From a checkpoint of a small segmentation model.
Training: normuon at rate 0.03, 6400 steps.
Data: trained on aerial photos of the United States (SatlasPretrain), 16.1 epochs.
Rows from block 5 of the decoder, named by matrix and row number. Rows with one number belong to one channel. Each number is 500 + 40 x the weight over its row's rms, rounded and kept within 0 to 999. All counts start at 0. Numbers have three digits each. After the name is the row's rms in percent of the matrix's.
# convs0: first 3x3 conv (decoder.decb.1.1.convs.0.weight, 96x96x3x3), inputs 63-71, a 3x3 kernel for each
# convs1: second 3x3 conv (decoder.decb.1.1.convs.1.weight, 96x96x3x3, transposed), outputs 63-71, a 3x3 kernel for each
convs0.3 109:490481492512505527536523546464466484445473467458489468533508507467478470451459436496489498486519505483510480526518515483489467467453474525535574556516510558515448490550526486513514488512488502536499525526524549531548475487439483487480510529476
convs1.3 095:571516474525541471509496484485526523423500548554515523584510469522555493566544547547469553475528538455522587536537495513559515493476460536469518495518506519494500441492511543508419491579466519497408461560510459465506492450519533454455477538492
convs0.4 108:524523530512485500466457450475457502475454488475461500465516462487521502480480482502505517515517509476475474506469539457497555478499503540516551501504505495456468495476483523482458483450446417442508466468531510542546443486481485474475497479493
convs1.4 094:481487533561507480569492492504517536501498548472510488515562574435516538500563493487511501449433465417463460496510520509535524463493524484531444552555520510481482469495533468465544470433501419499552438510549500553507511487414520502444473528537
convs0.5 113:526506489503500509519541536486494506493479479495481475493493491479477476466475486534568512515527524504525516448462479494479517556567590467383422519474479601586578474457477539501487494495490457473476455484459507523545482487489483488483489493520
convs1.5 136:510498503507423399549533529546571562519546544500524551525566597531550531488472435480451444458442486486494519469489504509496489479490480526529514484475471477480507465524578505539558524497506435495540524581553536497508556508504497493458532561552
convs0.6 097:441480499456482511453481495483444489480452469505496505561493555525506531515451526473536513518540525538550520577539469556522470529527482482460471510485472463468517503485488518521546493472483503491474485423476502464479492411479521453494487416488
convs1.6 087:546593558510538522474536495588554505577541498528506460545558548489527511500508512488498441495475466517495441534526487532507474536539534505455480432462541486494561525503541424394464445430576508541437551531481549538502467453480453448486509498528
convs0.7 108:501465469531462505534497520462447455455461465435466483503513444504493452518511447535539521545533507533506457539564569448459507465414437519494506554501476530496472488485501481470500500506501463483495495494500500488514519521506505533492509527498
convs1.7 120:601521562505462512459454476574489559529476539525456503487477541508497434555526480496441568491476503530520519555495523563496519548515528422472481482615555455559453512521506487460468531526439530466452503483520497519556478484489407488587435481532
convs0.8 087:492510514479461503495519562467461458454492495451449451474467508499484554502531490486490504516493525447493538453510435456492436467519472520575496521562521514584505537534534545551551551541549527536542504552543489521530485477463508487516498481516
convs1.8 081:486501502502502503486475477502494462533547499483568526470539492493563525515577532485558536471526520510520518505559568496509519495476557447465475448481467506523504464524467388454424412483491484538529475542528496548529505540524481531483528554499
convs0.9 097:490450462463462423454423428440435432441446448472479456497481478448487454468501450510444456503449454489463471459603605410536528426469513518526543523490532517486493464470516486498512498508530535506470531493490475453492526534522484496500505505489
convs1.9 112:566573539498512467483556541541452452548462533516418501497481479496489456499502464463405460505462513501497455500446471494475540490481524501444456432459521485578562581473493535474492516528536530573549525501445472422483482492503468437540448432514
convs0.10 095:487492511484499497550512516479484515458451507465462516533572524518539526470499449525504473497486466499509475485478502527456508540462475513526503465492496446459441501464508467464463461443474520566541554540510572557532453500504461465480452482503
convs1.10 073:510476522595509537572530522485504503549543498498493513450438446553536535516501457437396400502455457484479522549500519576541483491489451513541508484445450529537526486470468475496559494450481489468493492454483524516474526517474459464417464449460
convs0.11 098:498514498501504560528507497497547507484518479462498471567532526539487514547512528519503518545525532560493534500550584524564599536526567492510565501507524486481531477544518461534511490528500532518490505467483514494466489514507517524467494527484
convs1.11 076:549521496450503455466509500512516529521472485507516510522455467520457481468437437447489522497497511477489490514493496502509509500521510458448413462459448476496446517473486513505517506543516502515518518526559507507560507581539505554504466502493
convs0.12 119:528528535533528511511500522480506485455472491443478462512473491517475472477441476542474450521461471542518483480510542479487535403435491512494536542481543542483499483530527512525551505512511544545536486498539455479496514485512507496530480485504
convs1.12 141:514536506504507467440459431515515522510545549521532536542476457515542482453542463494458548444479523439432555529527521488511491540554541536445517504490536499507576467547527457471452459509490480526475464540473483472499495520523512475451543479485
convs0.13 108:527512503511516535493527489456423505487456532456454515484515470500516482478470461513520503495501472501507468472479502470520526542495553487487484470465472504556466514479525506477540501528516467505545454469514425472501498492565510507535508490537
convs1.13 108:468487486531547550474486503513455517518448530534496537460479453488492476548591547521546554501532523486515507495491567503480530584584619526545515530543508540531499523460502503448495522519549476530564508512546502543576582542553535506482499457426
convs0.14 099:474485437509536445477482484517502467490483488522513480496492518475474520489477503457474496481478506498491533624520422638550464619596553473430390540519490538557531503500478523511502484528530534537507510528517507496522544530539531506508540524547
convs1.14 068:458463474523531509554513518562548480517522515470485459522474506451463509494475510450448421511492473568531499506504535471458465492471462506602593421453533481456502507503494483416482500463463546497477530547484524469464524508513514499448526565524
convs0.15 093:561514504544488497530450518502531500479541536499547545524472441514456462494455469462463490446505494465502496518581540497595541506521558552511442553513475500520490458512520436479483477540518465425435469449460491492443519497497502479493470486473
convs1.15 072:498408454467428476546459498461541495421461453487513483478519505464477466454445419467482494490515522541488534481530515510495504469489483524508496439489463496532544491530513476531525445579571491507500506485465499477470500536542495543528520510478
convs0.16 104:527505498531490508488487486468469533492490513480509493485493520508558552497511501526529515513487476493486495497563544501503510464459467498488568485511570494484593522499513530510518533491514457539578461511533444497521520535540497503523513498530
convs1.16 093:543504489572523516504452459460507465528541520487526502506478493504488540445444464522484498529486500503454466506503501475455464522498500471462444484493469525542516495500556435439513448512534469470454410420405432474488507571529444512480494524502
convs0.17 120:561584583538528512542518465503497505487505499540500506498483479524485495547508483554515514516515539464479502593554538515536525468463460549562596464475483414472465493476477511494504500495494516492503496483453448426435498507514530505489496484501
convs1.17 139:540513489473464509508490485454468509501536547433470455514497469450514474465461502548524554486458486539510573514453500518575560515527512505553510442496466499465497485518594529562528511516528451479488551638616594538490531499522517416459531602567
convs0.18 107:486518523491508542504517534467506544508493537524526531501472487494494515527492538510494481503524514476524522503459531529480523512464497416512587432480602472512541497507536478500510502507531473571510466541506469531560496478501467500501495503487
convs1.18 098:516507510464488507500529530499537496479538495443495472493539480487526522497490515500490438498512446480526502452487498473484533461480534483475529508412546560398461444515572470523570490460507484512474486510506522511499511454490505477412488590523
convs0.19 092:518533520525504496537497494496461491457460517472475511469438470455452434489442447508502470521449454480479443448495550457488600453474537527475484518475422492481447503464438493488441485475447565521558554564550524549572526451529513448480524500536
convs1.19 082:506478527483481507511491527527510579465480521487519536465447482512463506510481501502514535489534570500536566525510566532517534541499531540447552527416504525436506539470586550493563557478548494413443482456494496495494602520551533485541472465541
convs0.20 089:561583541511527511492486466430456473447452458458462462505526492507508468501487463524506514489489520478474486462479464491509486509505482508478497498488524512470523545489513496492532521522491512474532516475487469462465455489472479487493500493486
convs1.20 083:536461481482494522500523535528459492477506527451501515565508491539482481529479519499464538552526517556471521543481516526524553506485510375498555397525506488549500490560510470533463510518462565459486535411490524512549509472569420457533458515552
convs0.21 101:479448447523500472525486490442462419468458417501487398474456475471447491495510490540538610488528549513533515514510527467493492438443446480492511485483478518533494493485474481479460486460472482492498437431465421437483485491463455485474497498500
convs1.21 082:508580526507550481473489514526468509534465453611539484447526512509557501497560476466469467403393468482452503514509561518491527457443513557528460515492472431453493551442466545515535540532544462557560463551501477522460545550518471483467481431447
convs0.22 096:440476452462462442496487500466481446465440477479487478453469489433468470424486502437479486503489503510497524485451494463442495450478494511473521503489535502474519512487482502467491488476471570528524564542528589485523567557592520550575558514537
convs1.22 078:562529554536492561558510569558565528613569555584576548488527544515543545522499519498507505473479496440470492572590549585547490561542489489484469454465470494505465483542531518543511485510455483440431518444451504441471496501451472471478481538520
convs0.23 096:489487515493544540515567532459466459423453469465465482479515517455471445484488495508498511500493484522546559443469529502518548524557571473511452473485471440462493439472504451479492490507490460474484452494504434484482487502505500501482540530529
convs1.23 106:528498509489425424566518510543527523539507522515496526486516524471503513447476497481448446512461471522507507462498515507575606426466512553528560476509546527587564505491494500498546459469510518608566539541516514545514502508504560532547482445456
convs0.24 112:495446521501496553504510579510487504498501506489479492493519524490500511507507525536558525501513508543514492526521457475503458478491466481444503505443475517440497525517504497499498516489512542532560526517557490515515525495500477509513508520523
convs1.24 160:516565586559558521454498546570549451522588526494504476488505552474557534488514503513449480517500487473538447512529497539504513535472475478455501483441514539525539493519529485446549546495498463506518491531416498517520485500481448453502407502512
convs0.25 098:508504510532498482557520532441521480439505503439533492559536534572533502555522495523494499529544522456465493424543557439475471445504470514465519532423484544454460495563482479503463485537491501497497492482504480471507494488470494528469520539502
convs1.25 080:507456554482470542530497542449572442445550465435567502537488467553503534513486528520534550537536513510540516508543496540558508463476448496546491419442450510452423492558521518605567476514523455483482426447478453504519477552492452528422448530433
convs0.26 099:543507527516531535487505502516539561504552579518587583567577546564546536554532548539543555446467448515504479536577514472504476508544481484456467501473476469464473463494520512531550500532517494503523512514502543557558476467477504526501487503478
convs1.26 094:532558540542535458550528516471472474454445454490525498483495516474432469487501461600555540540505529569532539517482489499471480495473496543507447525531478505536540587578575471503520537511549499490512473462461515518472516492522470492485496477551
convs0.27 104:506496527490494510442473525509513533506512516494536528489479473512471509484501498508488495528493472504484475447510476462502518509523482450512566436501534491484529498512519502523513487517497481479493482510499474500485495512496477519488472504504
convs1.27 111:505515481527482500438467486475482493469430454468418489481520489470533486516524480488552559476575574456565545447524486466516516506526592535514485557488454520443398496516525545549567547563575444474482489480466482486472504537437441556428418527432
convs0.28 100:482522478489494492432463447524474480541509505544503542482485499492487497517524534538545543520538546496495544497482527519535511511520537518551503526495474544543490539514582506497517521498531549507506534504529554518537517502496492512500473491480
convs1.28 107:532531571499461466503487497472513542507512561497557588587584567571593567477479504493530528453539519447513494473513513508534562511543538513520476477495498539565561586534520584543518537498499495568477472509462481507477490503525604597609577511534
convs0.29 091:499501499498492466497498489497462481489423485457443449505519538503525545514513494495474484485506454478508448467528579462514554439469499453445474450459459441473429578530542570524537586508530500445474489462478469478483483500527481454500510499511
convs1.29 069:455413386469432406458458432535527569453496515499547521467448478497428420525460457600558578556528558562513561439389430533470505512494510575524585555548593489480567523490524550504517552482482508474492504521514477466470509425472583467519509445491
convs0.30 086:466457442469447449473496458541531498550541505513537497452537511474538526498554542421477475457480497501547516424466449489498488505521519479461435492529423486522444502523532485509532472507522534483428533491475536479507472491506483489511462513496
convs1.30 071:537512513560530509567555522499498531474496505472515539518535556515490482531506520503491520644594590588523518526460498520453452508488507569496546514490557496473483523538518567565548541551518500521512477459482502507473519449485510426487524440512
convs0.31 091:541520518531511538539533553552519546536522523517489514531523528559565535525503495489474480530508501531523490451500506431507517478495493491441456413424454447441467528511541545516561531523548467475461470469447459418434500460483496441489475462512
convs1.31 075:499548565456436432450442453517418449506405487466417508520540511518566513498517502493485501509498551521512549471469452452448459486521537535519494475495495492492537431428482425470518483455526469487521539528521495478455538537558491488543500527568
convs0.32 114:518490488521500505527547549497508510492506498492493487506515512490506515498513492515538509566526495536524506529575535552583528502511479520484470547452441557510508513531547508514508531499511505482500491480527487520542493493480479492465514495511
convs1.32 160:573565521510484461400441446508508483500492537515474500518506495510536447525496436502456500503510553497505466487462456532551545471474510573549473420460513450512466435480560510477511518531468528524468596516472453439522525505438487401438468459518
convs0.33 105:451472446512512527516527554529485502513511506547513533504539547524546546544548526560502484595536495532500455501504499503539511464474472505507471464474467439485451465472482459434472503472531506503571514515581516505551496519501504533519534518526
convs1.33 090:485472443484517439444492398458496531508525521469494514455390420478427469509458487464472528490480527533504511465457486469492553470466531544547530523518548457475483498473463522487451537511488487493479550584589532553578536506503507471449602567510
convs0.34 098:502490485474474478491490513520496524504495547530490544536499538528507532525525523489516447507501507530555525539482469508467461471471459528531520474550515503471499508486504514503532543515509498505475491491499476542503470481486456446465471438508
convs1.34 062:480470490432502528438515537439433465473484479497492488544557532529528504538547550559495515559507565524521507497505501505518505513491501465471541487506523497490531564553538488495480503489482487479466559517507508501507490465491472475499519537522
convs0.35 091:460474485465446485455468450509470504493475520495471536469479531448453476465446485481500495490544540488521495544501535512495484537514461489467424409419427454419405576526540514483521513473515562511567577508558547506550522474492521520551519478545
convs1.35 103:516565564523521521535494495503464544475445502498481546481533521526537548531596570547511524536497524485457518515510524462440465475479515564607543507481427524532523530462467474429502480502492460535506427537464436483440519507538483461460503398498
convs0.36 118:518524486515521517498471485499500491482515496486501489519521487504522482496500485467536558463523537489535524549528557533511536534485511489467477485522478486505479508493515507526526517538527503544507512516515509498510509526490515504482483496482
convs1.36 131:496444541470500478465485467516579455525561458505555450505460506515450469525425462556531549535527486536531517525477456542481484548463503442527532511551521496530564516562463476527441530515446504422544454491551434525498509466553520513528531546475
convs0.37 094:501514504523527536528535525501479502494482524519489531476511524473498533481524578552547526503554511476504508492542559488566546474522514493465449517510475599567516479454470512498495544498515458506497483520525476508514509490531514484563534478496
convs1.37 093:443431491499513534523490513498502456498513491424467455506483523517477479560548566526483536553506520517466517443447461415439493492496544442460468521549501475474498439449474452456503475548566512495425469511435462550489457551532524600619448433442
convs0.38 104:542513509499503479528518476485474529515532513539506535506497544520521523497498524566520483538497505521498515483509512483488490492491491436458494472453461509463511471481494488492513492504525475503496503504520493500490490471545486515532494503524
convs1.38 109:527475518464498572431437479464500445585568524522514480469466483462466511512512550515525542496506497504486484512453445539495495534517514491490539521509566483465463469500511430427456455484537468421395474503502492570598454499554470508543534542529
convs0.39 096:425460425457488437449450435511492442533498496527531500471493466485518506470496498470508524490556545490537549466484513437472534499489548475444473494437460501473438530532511516529501511510468550537522575498493533474480501512479524526512518497493
convs1.39 097:524491569526466533521488549530520474502553444473565510490479549509482545471518539443511538489466495492530498530532545528554535518524542500507505521504471573538514460538509484546527513472470544475502504425421482477466450541513487534531464503506
convs0.40 095:571530564540529526566550555484468538502492534477473560514519530547532551523537529519505486515530527512547499452522439510572538558623536548507495525535552561527532477487534465490539487502535507485528496505502516526547503457514502475489501475504
convs1.40 086:511491546453436456484427473565460486523449429531489458483443376474450413468464447531455513529520506546528485498470479517530523487525493446461467436490481487512465472450490525522518501498524552510479469492494478494471523550551475463487475527499
convs0.41 087:476461459444508483486481495531528495517541488506508461499496485499489489496502503484452455485495450486445457511527585469508533416498464515485446484474468520488470526508515467497478499479478492460485487503451494496472473518502490497489487512494
convs1.41 105:546514602494472555502514539502532479460499485432488487477450589476476571469502577497432491477455489488460515468489511524510516476443447494451484509569559585598561527514509477502567467465534547534563512457479459468530458495527427492566398464540
convs0.42 086:581557556593525525581553510502548531514551538507586560505523487508531515517484514489511503461498505495519540572498487547528446553511489441477489454468446453454407524487486513488536490522502522497515482497488522524508526503543498547532503562536
convs1.42 068:412464438462533473429508459510442453495478474468429481452486450469494451515516496525501527566507523529513498527478498528487485575513539501539592519551592517502543518557501531539522493488468480500520536513521511542539478445511479476491501493534
convs0.43 120:492530539485489531515509516535543537508494536486506517534488491505510490505507478531528530536483504562548508527506493549525500506512461509532470492510494481463497551539523483533532509502514514504515511510500527538517517501516470493478470500475
convs1.43 125:480467539437437460509467503478536480506486477539513491492531493457509551465448555460523457379517512454460504534546544478509517443495512531504465543563513486529546503435419522566515427516529544582546459484542509444482524516464516573471521583544
convs0.44 112:513525501491506496519536504486502538483535524497525540473460507491443475488476505502513543503542550606587599479508552517533530544517503513459505488469494495465477482510515500499500501527511526526500525510490510487510500491516531561569531519586
convs1.44 109:461474488469543505529494466464542498473527476447519465464449489500489527506479498492519484444449383524447474525519473512513533436480461466506515576512440490467512467449442556536574449467499447421469408562611503549498445508524465539524488490475
convs0.45 095:501537520507530552529548549467504507492467495481494483453494516468487500496496546528526520531500514516533519526515567493508555547545604441463505449473533476504571467472464489477443485500478567532526558557555539489520560549571539534569512522546
convs1.45 070:482526533461515578512573595505470469498448466505475534468478486474452476527559540512449445506500524481505453460464455455449429448489500464480455435477538513537563569595569533535495491479519565545495522435406450425506425472543470492566431466490
convs0.46 089:514502461465484475476464466513515539475497547488475506553537487519557519522519497541478472548471451549468454502457547503463556493496562482484475523530447524569461522486520524507488486496501490501501488479545507526534516504542541538551528567565
convs1.46 093:454586552470589587473519491502422463567455475521486508442499491443487520458495532467475503527451446567469498542514562515483512497493503483521509569580516500492480517498398509522471488514556455563574455587580522557484456432423524487463515475454
convs0.47 093:460468508462488490488478520577557525559539566560542554498518502496530489494521509496548562508503557483507519549516516534523503521503495476489476442437479433424456518512513556533514513527521460509419456526501493528478516503529491500509494512517
convs1.47 083:489486534502525566536515481507486464471457475463471483510450467483438472468531502516505529488455516486485565551559553564542536500437494533515536494482509541436449492459457544452433528482499581535466551532541524563559519523555493509505441481505
convs0.48 097:489520508507493514497530527534552534549544486531529498527532528496533519512522519504471503507529554530535543602549525518468496473506507477509510457522497458510463506505524501520505512487493466471485437421452477449499510490525505477491502476489
convs1.48 068:533563554547515480530552509577554523553535458554500468531509529522530523504513483500424391454441424552510506576516545536472468456430510594591546530534549465510550484484510464436464542486524480529521541561536489525482474511564492470563526517542
convs0.49 096:545517504516477491533527547513524551510541572558573582502494501460483485530527512521518530503512518510494480509427423516494508493535533504533452482524454450468437486482478484439453433429434459519514442527491486547516528534519545550519558584589
convs1.49 079:512495534524466517518478576443497541458535498437490439529494504493514507458471481495478555477465544505455508556472521535461513499453454565491528549517513531478514510518553485496469500452435452492554483549526485546519446444491402400544466447528
convs0.50 090:538533534514551533509551508514488528541483537531514558504483513502514520535506503448474506466476523495520530459533488449484456483476446383410454361433467350386440478460435467448430452436462504475491473471495552487499473449513494457513547500541
convs1.50 064:517490496454421469474451449478528491471471488464455474480492478491504525487509507486477570521515565533528572477512528482523461506501504549519564538553619534563580468497574527524545521517575542514442464461431458470498543476517494476482534483493
convs0.51 102:525503502480497511496502498545519502547505510524476489455488489477492510489510495465511458497509471494517491460536597480570611571584598489478510492460477459410496521497506514496483502485465528501492506506502496517501474484507449496494473474478
convs1.51 078:505544447491515499508475441528481501564492501531527439520543511527545530546539508413464473447479524565560551484515537425442515370411468498525530566585568575587540443474425460574514420528534552497466494468477447449375563581551527571498464532563
convs0.52 106:432471483456490499447470472519529532519527554536533565516517529508530530512521536546516505542540511525524529520615585536579589507526520519556542519568563463519542544539525526570571543563530524550537536548559561581553490470470478499500501486471
convs1.52 103:543526509462472517530482534556499482514456470492479460522474411529476431500490442463438487487477506575516564521475456493458463429433448418427425384469450439475407516467501476473533495528509509476418506512525521535575496567570493447484489458469
convs0.53 096:424459470459500515502509499508502467482502499466506485494484458464456486486469474468474503469418461440418499597590543603596542578579565471500477466487503458479511544489476494513485500464478525525527474509525496549536484467481493483454516489476
convs1.53 088:479573511525581538505569516530431516528470521505435536515549475471488492454483495465563508470485531489497463536537572501488519530512563558543502535516567439444529554498481451445524455472518488528547521479510552513580466435461511476451535423437
convs0.54 096:455450495463453492466482498544536508534490517516554491458475480449486477467518478523504488530519489552491509558492487550464463538454447493532529480535535427499506473451486458452491513474491509517483485492475529497464450490463476472492505504480
convs1.54 085:478538540489523517459510524536509424523506446509482428551542530469439486456457484526531451509526441541566471546535464553525509571532504454502477540545517512524533487509458455442417427429411438461530475526535458504520426524477440524445435501412
convs0.55 082:551529544522547531514478473463478444491527489489532456479496527486510543500512546474507530479515502423426454536539522530541546488510532504519512465484471514512497496487494448493477433431491511500487494495504504499492577590588556571595428484464
convs1.55 065:492479497517510516492465471467511537509515506498484498488521511465488473481482475509568543504489488506485505531500542520501525527547526462476477519520489451418428507519540533567586564561543479443437464519511485527475405450465459500484417416438
convs0.56 107:490507496486480485516493480517492496527506510540518499519507484510510477520514500571556544536519486490475471521499514507498477545508482489467521530474539543492500483471482476466476473498490475455470464501476471478454528505509515523482545520511
convs1.56 081:577538452537474465506475510481468499493471536495497498510523473470507432489537507479452506519504504534457480483478506495517484473552511547507431526457445514493421524487488504517514495541498534534452557453372502447519484519507555526462486444433
convs0.57 102:485500522494496507523520501497520513498506484480513537530491526517516557498529517528474486543479482523468508501538535492526525490506512543479518531495531545502524529530546508500502529503502471471470496465460489488501513493492481499518515517502
convs1.57 123:471499522448512543484489469549534536491517547490484499540472539510457539538499562499460522481457487478507507540506530561503516543502482454517517548570549553596533514488434463452436446480452540483506490447492492500597455537571451485550415452484
convs0.58 111:514519534535478539507478498482506509454510498516528545523515535495506518530529533544553474517542467488513485479498548475505525531520565521452498506513555475455561504492515504486503512499503511514505517515495520538529512524527512526544512516541
convs1.58 116:524462423463445484456482490541520540534550562498503530459520460453516429475524433491548506492539485518529492535481514526494534515485520463451565468467561467489531526484493509473470530527521487513471492496525494494591536484476507495503514534553
convs0.59 095:484469504481495506516520524534568571559544586509555571491511505502520485501524528446428472449489491490490486474471497464469507441449431548553517536513531548490494502505547477485517493488482481494506485478501491480484457484474464485480480476529
convs1.59 080:514525542543578615484554565461461488473519532476486532492489515498480496495502494496511510492524551459479531605561525590563565591553531456495482488505480489511479474472458500466430502526420494461482508492490504522526533537484479498526460442483
convs0.60 105:540517526488470472546479475458484496453460474485480484490499523465503482486512484487480461474541521496523502600558530557475496534508476561520565547459473491443460528510542489506485508498486502508452534489461491454429485511502497529512473504504
convs1.60 129:518442442479467498538534508485546567482547553456502520512492502512501505514517491503482533546446513517460541485473506524538524489452445495538519461414417525443438467553611518569500515458414467496537559572528552531499506463509463452546487527578
convs0.61 082:456494498443505515477490528495473483485447490443436473547507469534487498534501478559548523517506546505529500543556581562533518539490503467464452513505475522531525525505533526529561546539559476464499494479484464471488497484500491457479477477492
convs1.61 058:546458479540444493539459543573595607503576602523554576488459461397408426435429457516479508477484518475432460511520513481504502482557557469489477494536531492518507483501507489479430515485461568571537584595555582520504449433480529495497503521522
convs0.62 084:452449469443407459458491439514502508472528491507541498544530492540567488549544484521468483514498447496502486524492514468481509444421501552541478517517493505507465444532508441490515458516512577513541530467493483449465515561487478512474533518469
convs1.62 074:529538496570559518506541527564489503531473502516463525580572579541541544491496485466484495516541555516525542550484507531518514508474488528508494459470459488509484554525582533481539511472499543461483554472432539435440536488464536469453552467464
convs0.63 091:473450486463430475471444499490493500494498446513497475500477482488496485483478494469485473506534535508508513447478483411503536450546566537529563488438513514420567504508497497495475510497461507478493509485489507478505497498437518520498495501485
convs1.63 075:562487522510480543528487542489502494451485466455491473499491475506487464534513510534507544508531531535528542447506516449510532456544562423453484458492473479482488501580513514589539471564486465494512458450460472498465462505473443452451396448435
convs0.64 105:455464500512518487507508468504501453493506481457488508488482454529511488483506485552534516510542530548557563491511525466484498497488500446504543483479557493530525467483504473489508456511504474501492460496499484458464518521513475499514465473469
convs1.64 087:561507513569563514499471524573557511441576535471481505549450523492502449515530535476421488502507405446521456493526477465549520505519506500540521449513495480423514390504529475413502570528569483472510588660481481494458485563545525502503500556406
convs0.65 104:532481512537533548542552557489537547492535520510512510541541546545505531565530562546537567531471534546539565469495483484539470519557505508536474494530474471501531551569534516521513509558505440489497472522508451492483501512493477533523478530507
convs1.65 104:551454445563449461531459478463551524435541528413523524500565555448468527481469520488404471477450506553484524467502530468475538541557577554487475580595534552555520492537515469470434494515490462519445515561468552518446536517533530545549519532566
convs0.66 117:507537508523544506513513525483486480506508507478513488511504488493510499496503489527493458527522489488529517501507482501481511499479491511434449498512425446491484512508518484513498504498503513505518550527495536470460525526500500542486504529506
convs1.66 139:497505546604545538479482528509473475538575562471499494526492591527483540517475501469512533531482567504456433514476453481522436557523506499574523488588567517517550497570473400489532487441488502470519574453424540557486465493552454444523537505518
convs0.67 112:513528509484521498506515502492510540471501517490518512523522518549559543515503489512492532520479535518524502467503525466480519480466509480491489515517478485479453513534516502531540485521513551520460550521473565519478504518543516521527494524506
convs1.67 150:553444532468470601451419478467570459466610537469548486505490549436419548501502598474539513464550440445459439463486470517556491506544474453411477574584571581470500468577514452462484479471478502437431447464485500578576460455486460523533507569522
convs0.68 117:484490460523492481486509462499484456516467504514487498502500483497519500498505471524510510476511520475496529490472437502513434561527483492523460520549451555550474530504487534480508484491514459460478480483500511487490484488483504488467496468466
convs1.68 117:492500523511542531460496478524552481518579503505566502542518508484472461506527514483514553501538570439511513555560522532537490550574503452417472477430529518522580454502448487500435485487410560494527569508565519497536506508503541545534468470487
convs0.69 105:525507490524505510529531525505543506536520527523536519484503521504510535524530554493497521480480517466477486453481496423491515446545560534444487506490493508458526449477474466496497489504516541527517556504517533504507515563554496549527493488516
convs1.69 096:522479476567540547557511502446470495490501513479478459472453414452435410486484469522500528541561562503508529529556551547510530540537513487498473492512504417448464461503511484547526491547582461461480472498515465414447480476473496465471454456471
convs0.70 109:577537503515472471522530522516490511492523523488498513479488491474462498480481485465485485522520513519497526535527540500492558526528596520565546452469505499444487472495483486482490470471469469523513478507503418449498506513516506499504482483499
convs1.70 139:515503484430463473466499493485519461500534526449451458447529501468474510510513513494544427498582471485577467522509464476496523466462506483456494503378407595521440512521567521506528461497506491480471521488574514551548527506403442590456452593573
convs0.71 109:468502469480474441495473504525529498514522514516549539555519522532500519565578555486487491523519534518494493503514545470481522507526568486458520498417513511474516470498473493482475497529489514526528492515558456482536484501482476493449478527501
convs1.71 109:501493506514515569594630615498513437490558425464557476469439479495424477501489558453484468556506523493520511482488521496551554471452440416510528494479532494470461453524493491506456497459505472487516480444459468434429464509493476579560455543499
convs0.72 086:500536515557544536574557524520470454518460479492504477467502462452460474453486471485516516495499493459493487464519508496531462506441441553585582560568613595615612507505474538492499501492516495477493507466514475499487522526552525512566521519523
convs1.72 051:491517514470497545459472504489522551493528606531508552500507499474468447506506518508556551566538538518520497498432485520479487520483559408404460457463492492475482453492512430465440472483485490488378515519460498531522426490511486535520509511458
convs0.73 119:511538554532549495549539513479475480509493485496500524484455495518488523476468508513514516500519519478494517481463563535517518570500512465526463469515438497504440542540497542487479484453482442491493508546503532491443522496502533497510526476498
convs1.73 148:437510532460543541498476466585434514496491554502468525540510493457478503460516545543531496497524461436503508495493512515515516516520510513532563533542565615507511541427509523398476535486561528471450453507491485557510485552550557524499513516469
convs0.74 097:541529504531548535551510571488475512463501537499486516490462469538502499506479494485512541504533529520497489551522499473529525456554587519487497490534492462508504516496500516508479486494448508494490535497509436504546537507512495479494520515514
convs1.74 086:544482556476471472491470472494508527505513532466489529496505459536452466515428458459487562485520491514485481541467466475430503464470495472429556461578534480480527429515497452534524495510465536422475452458574466478472487430505409433511498530517
convs0.75 096:510490476514535483532540482462486475501527520482506512525503534541500528522514527487451477471465497500491487592491456585550499574541501574437368565497404671554485548506518494522521493524536549500464531486475512493478501496463473491490475483493
convs1.75 095:499427550496422552496453566471581508456531462478541435462514501457497477470457477467504446458522476508545520511515468514521482520523469542437489536456503529451525524506541505474509510446499425548528510628532511602510496517505504522511534547492
convs0.76 100:513539536546567544501499509434450478428477466493486527505492486465453404500490488539529534526471499579533546515523494471495495480507515550512515473485558476437526498534545480506518493504506471482504502489512470498516495514513474490475501510513
convs1.76 111:467516489486504487488565541521485473540495419525526504540536515585554520453478499489519450473480452477503446494467472481483475448446427477488465549523430441534472508487459449500499382416421484485478522460496530539538433530479435574556476470489
convs0.77 094:521520485542535522541526523476428440495452506497480503490474493503466507508504511523520526523556533512513510446440443533505541542521539514479522516493485472521459498502525483544500496474500456513522481548520488536512500512494501481485457432437
convs1.77 097:472497518474523525513528531565530461587540467522547450469459516496455532493451510532550503520504469532508511468452454491460489503480485445569527480545504464514494524543477517510512475487474467516490431512510455542496487555442522585438463529436
convs0.78 108:501546531519521513500487486448467497460475481399440430506446494516471521498483505520512528516496524490484457498496521521522509556546532541550510490523533490506523538547530511555522538540525452492491467521499433468466525495529532524533503548549
convs1.78 112:512502559464404431469490581508524460539568514498515510539531504479490464470529514479517458483533528420453468455454425470476482515546527496462469461446527595576598528549567546488452532511496514549457553494367499508541465542490494480496502450493
convs0.79 100:491472447425433435468477471475510464465470457477491433461475441469465462493446433448459495482489502447448489515432380502451451525512479474466466474477440481454426504531486501527459521513459434444495474487520486499509482484429489504436501514426
convs1.79 101:551531489478468459476519535529527528517553552521579586481542507517595572498498491489462486500514517484516482534495489571576593477437458538513547482507509549566516509525490540582580463454414472480499516504477516536491562512454464463441521570531
convs0.80 086:599554557534544534531541517494566538499542533481499503499476497493458482480463448528522540526541540521492515523587554472535560504559585506530530505488478547530539475509469478489450523478466530513560513532517454458514551520589545521530545510539
convs1.80 098:531530386539517463432513481549514525552494504532480481493474464489472418545507479455423471501478539516509532512461464456439439490501524468427396409434522399460472483492531483468478540557501518557514547447441486413474511483434573496532488467492
convs0.81 099:542551554515517535506555545473492462484508498511495472521471485529491502478456497510471474516509494508484448535549450514521473452525464531534525514486506509505525486477498505505491535508510514527507488523523458474509486509526495494507479469499
convs1.81 135:565525487510469433451467506537498470571505500478441472498580492505557445503534443449451439477516516483517434495491469452473492507530559520465453430469605547599573480456485493475445524529530456566514507469446483500511527496470465426479483515557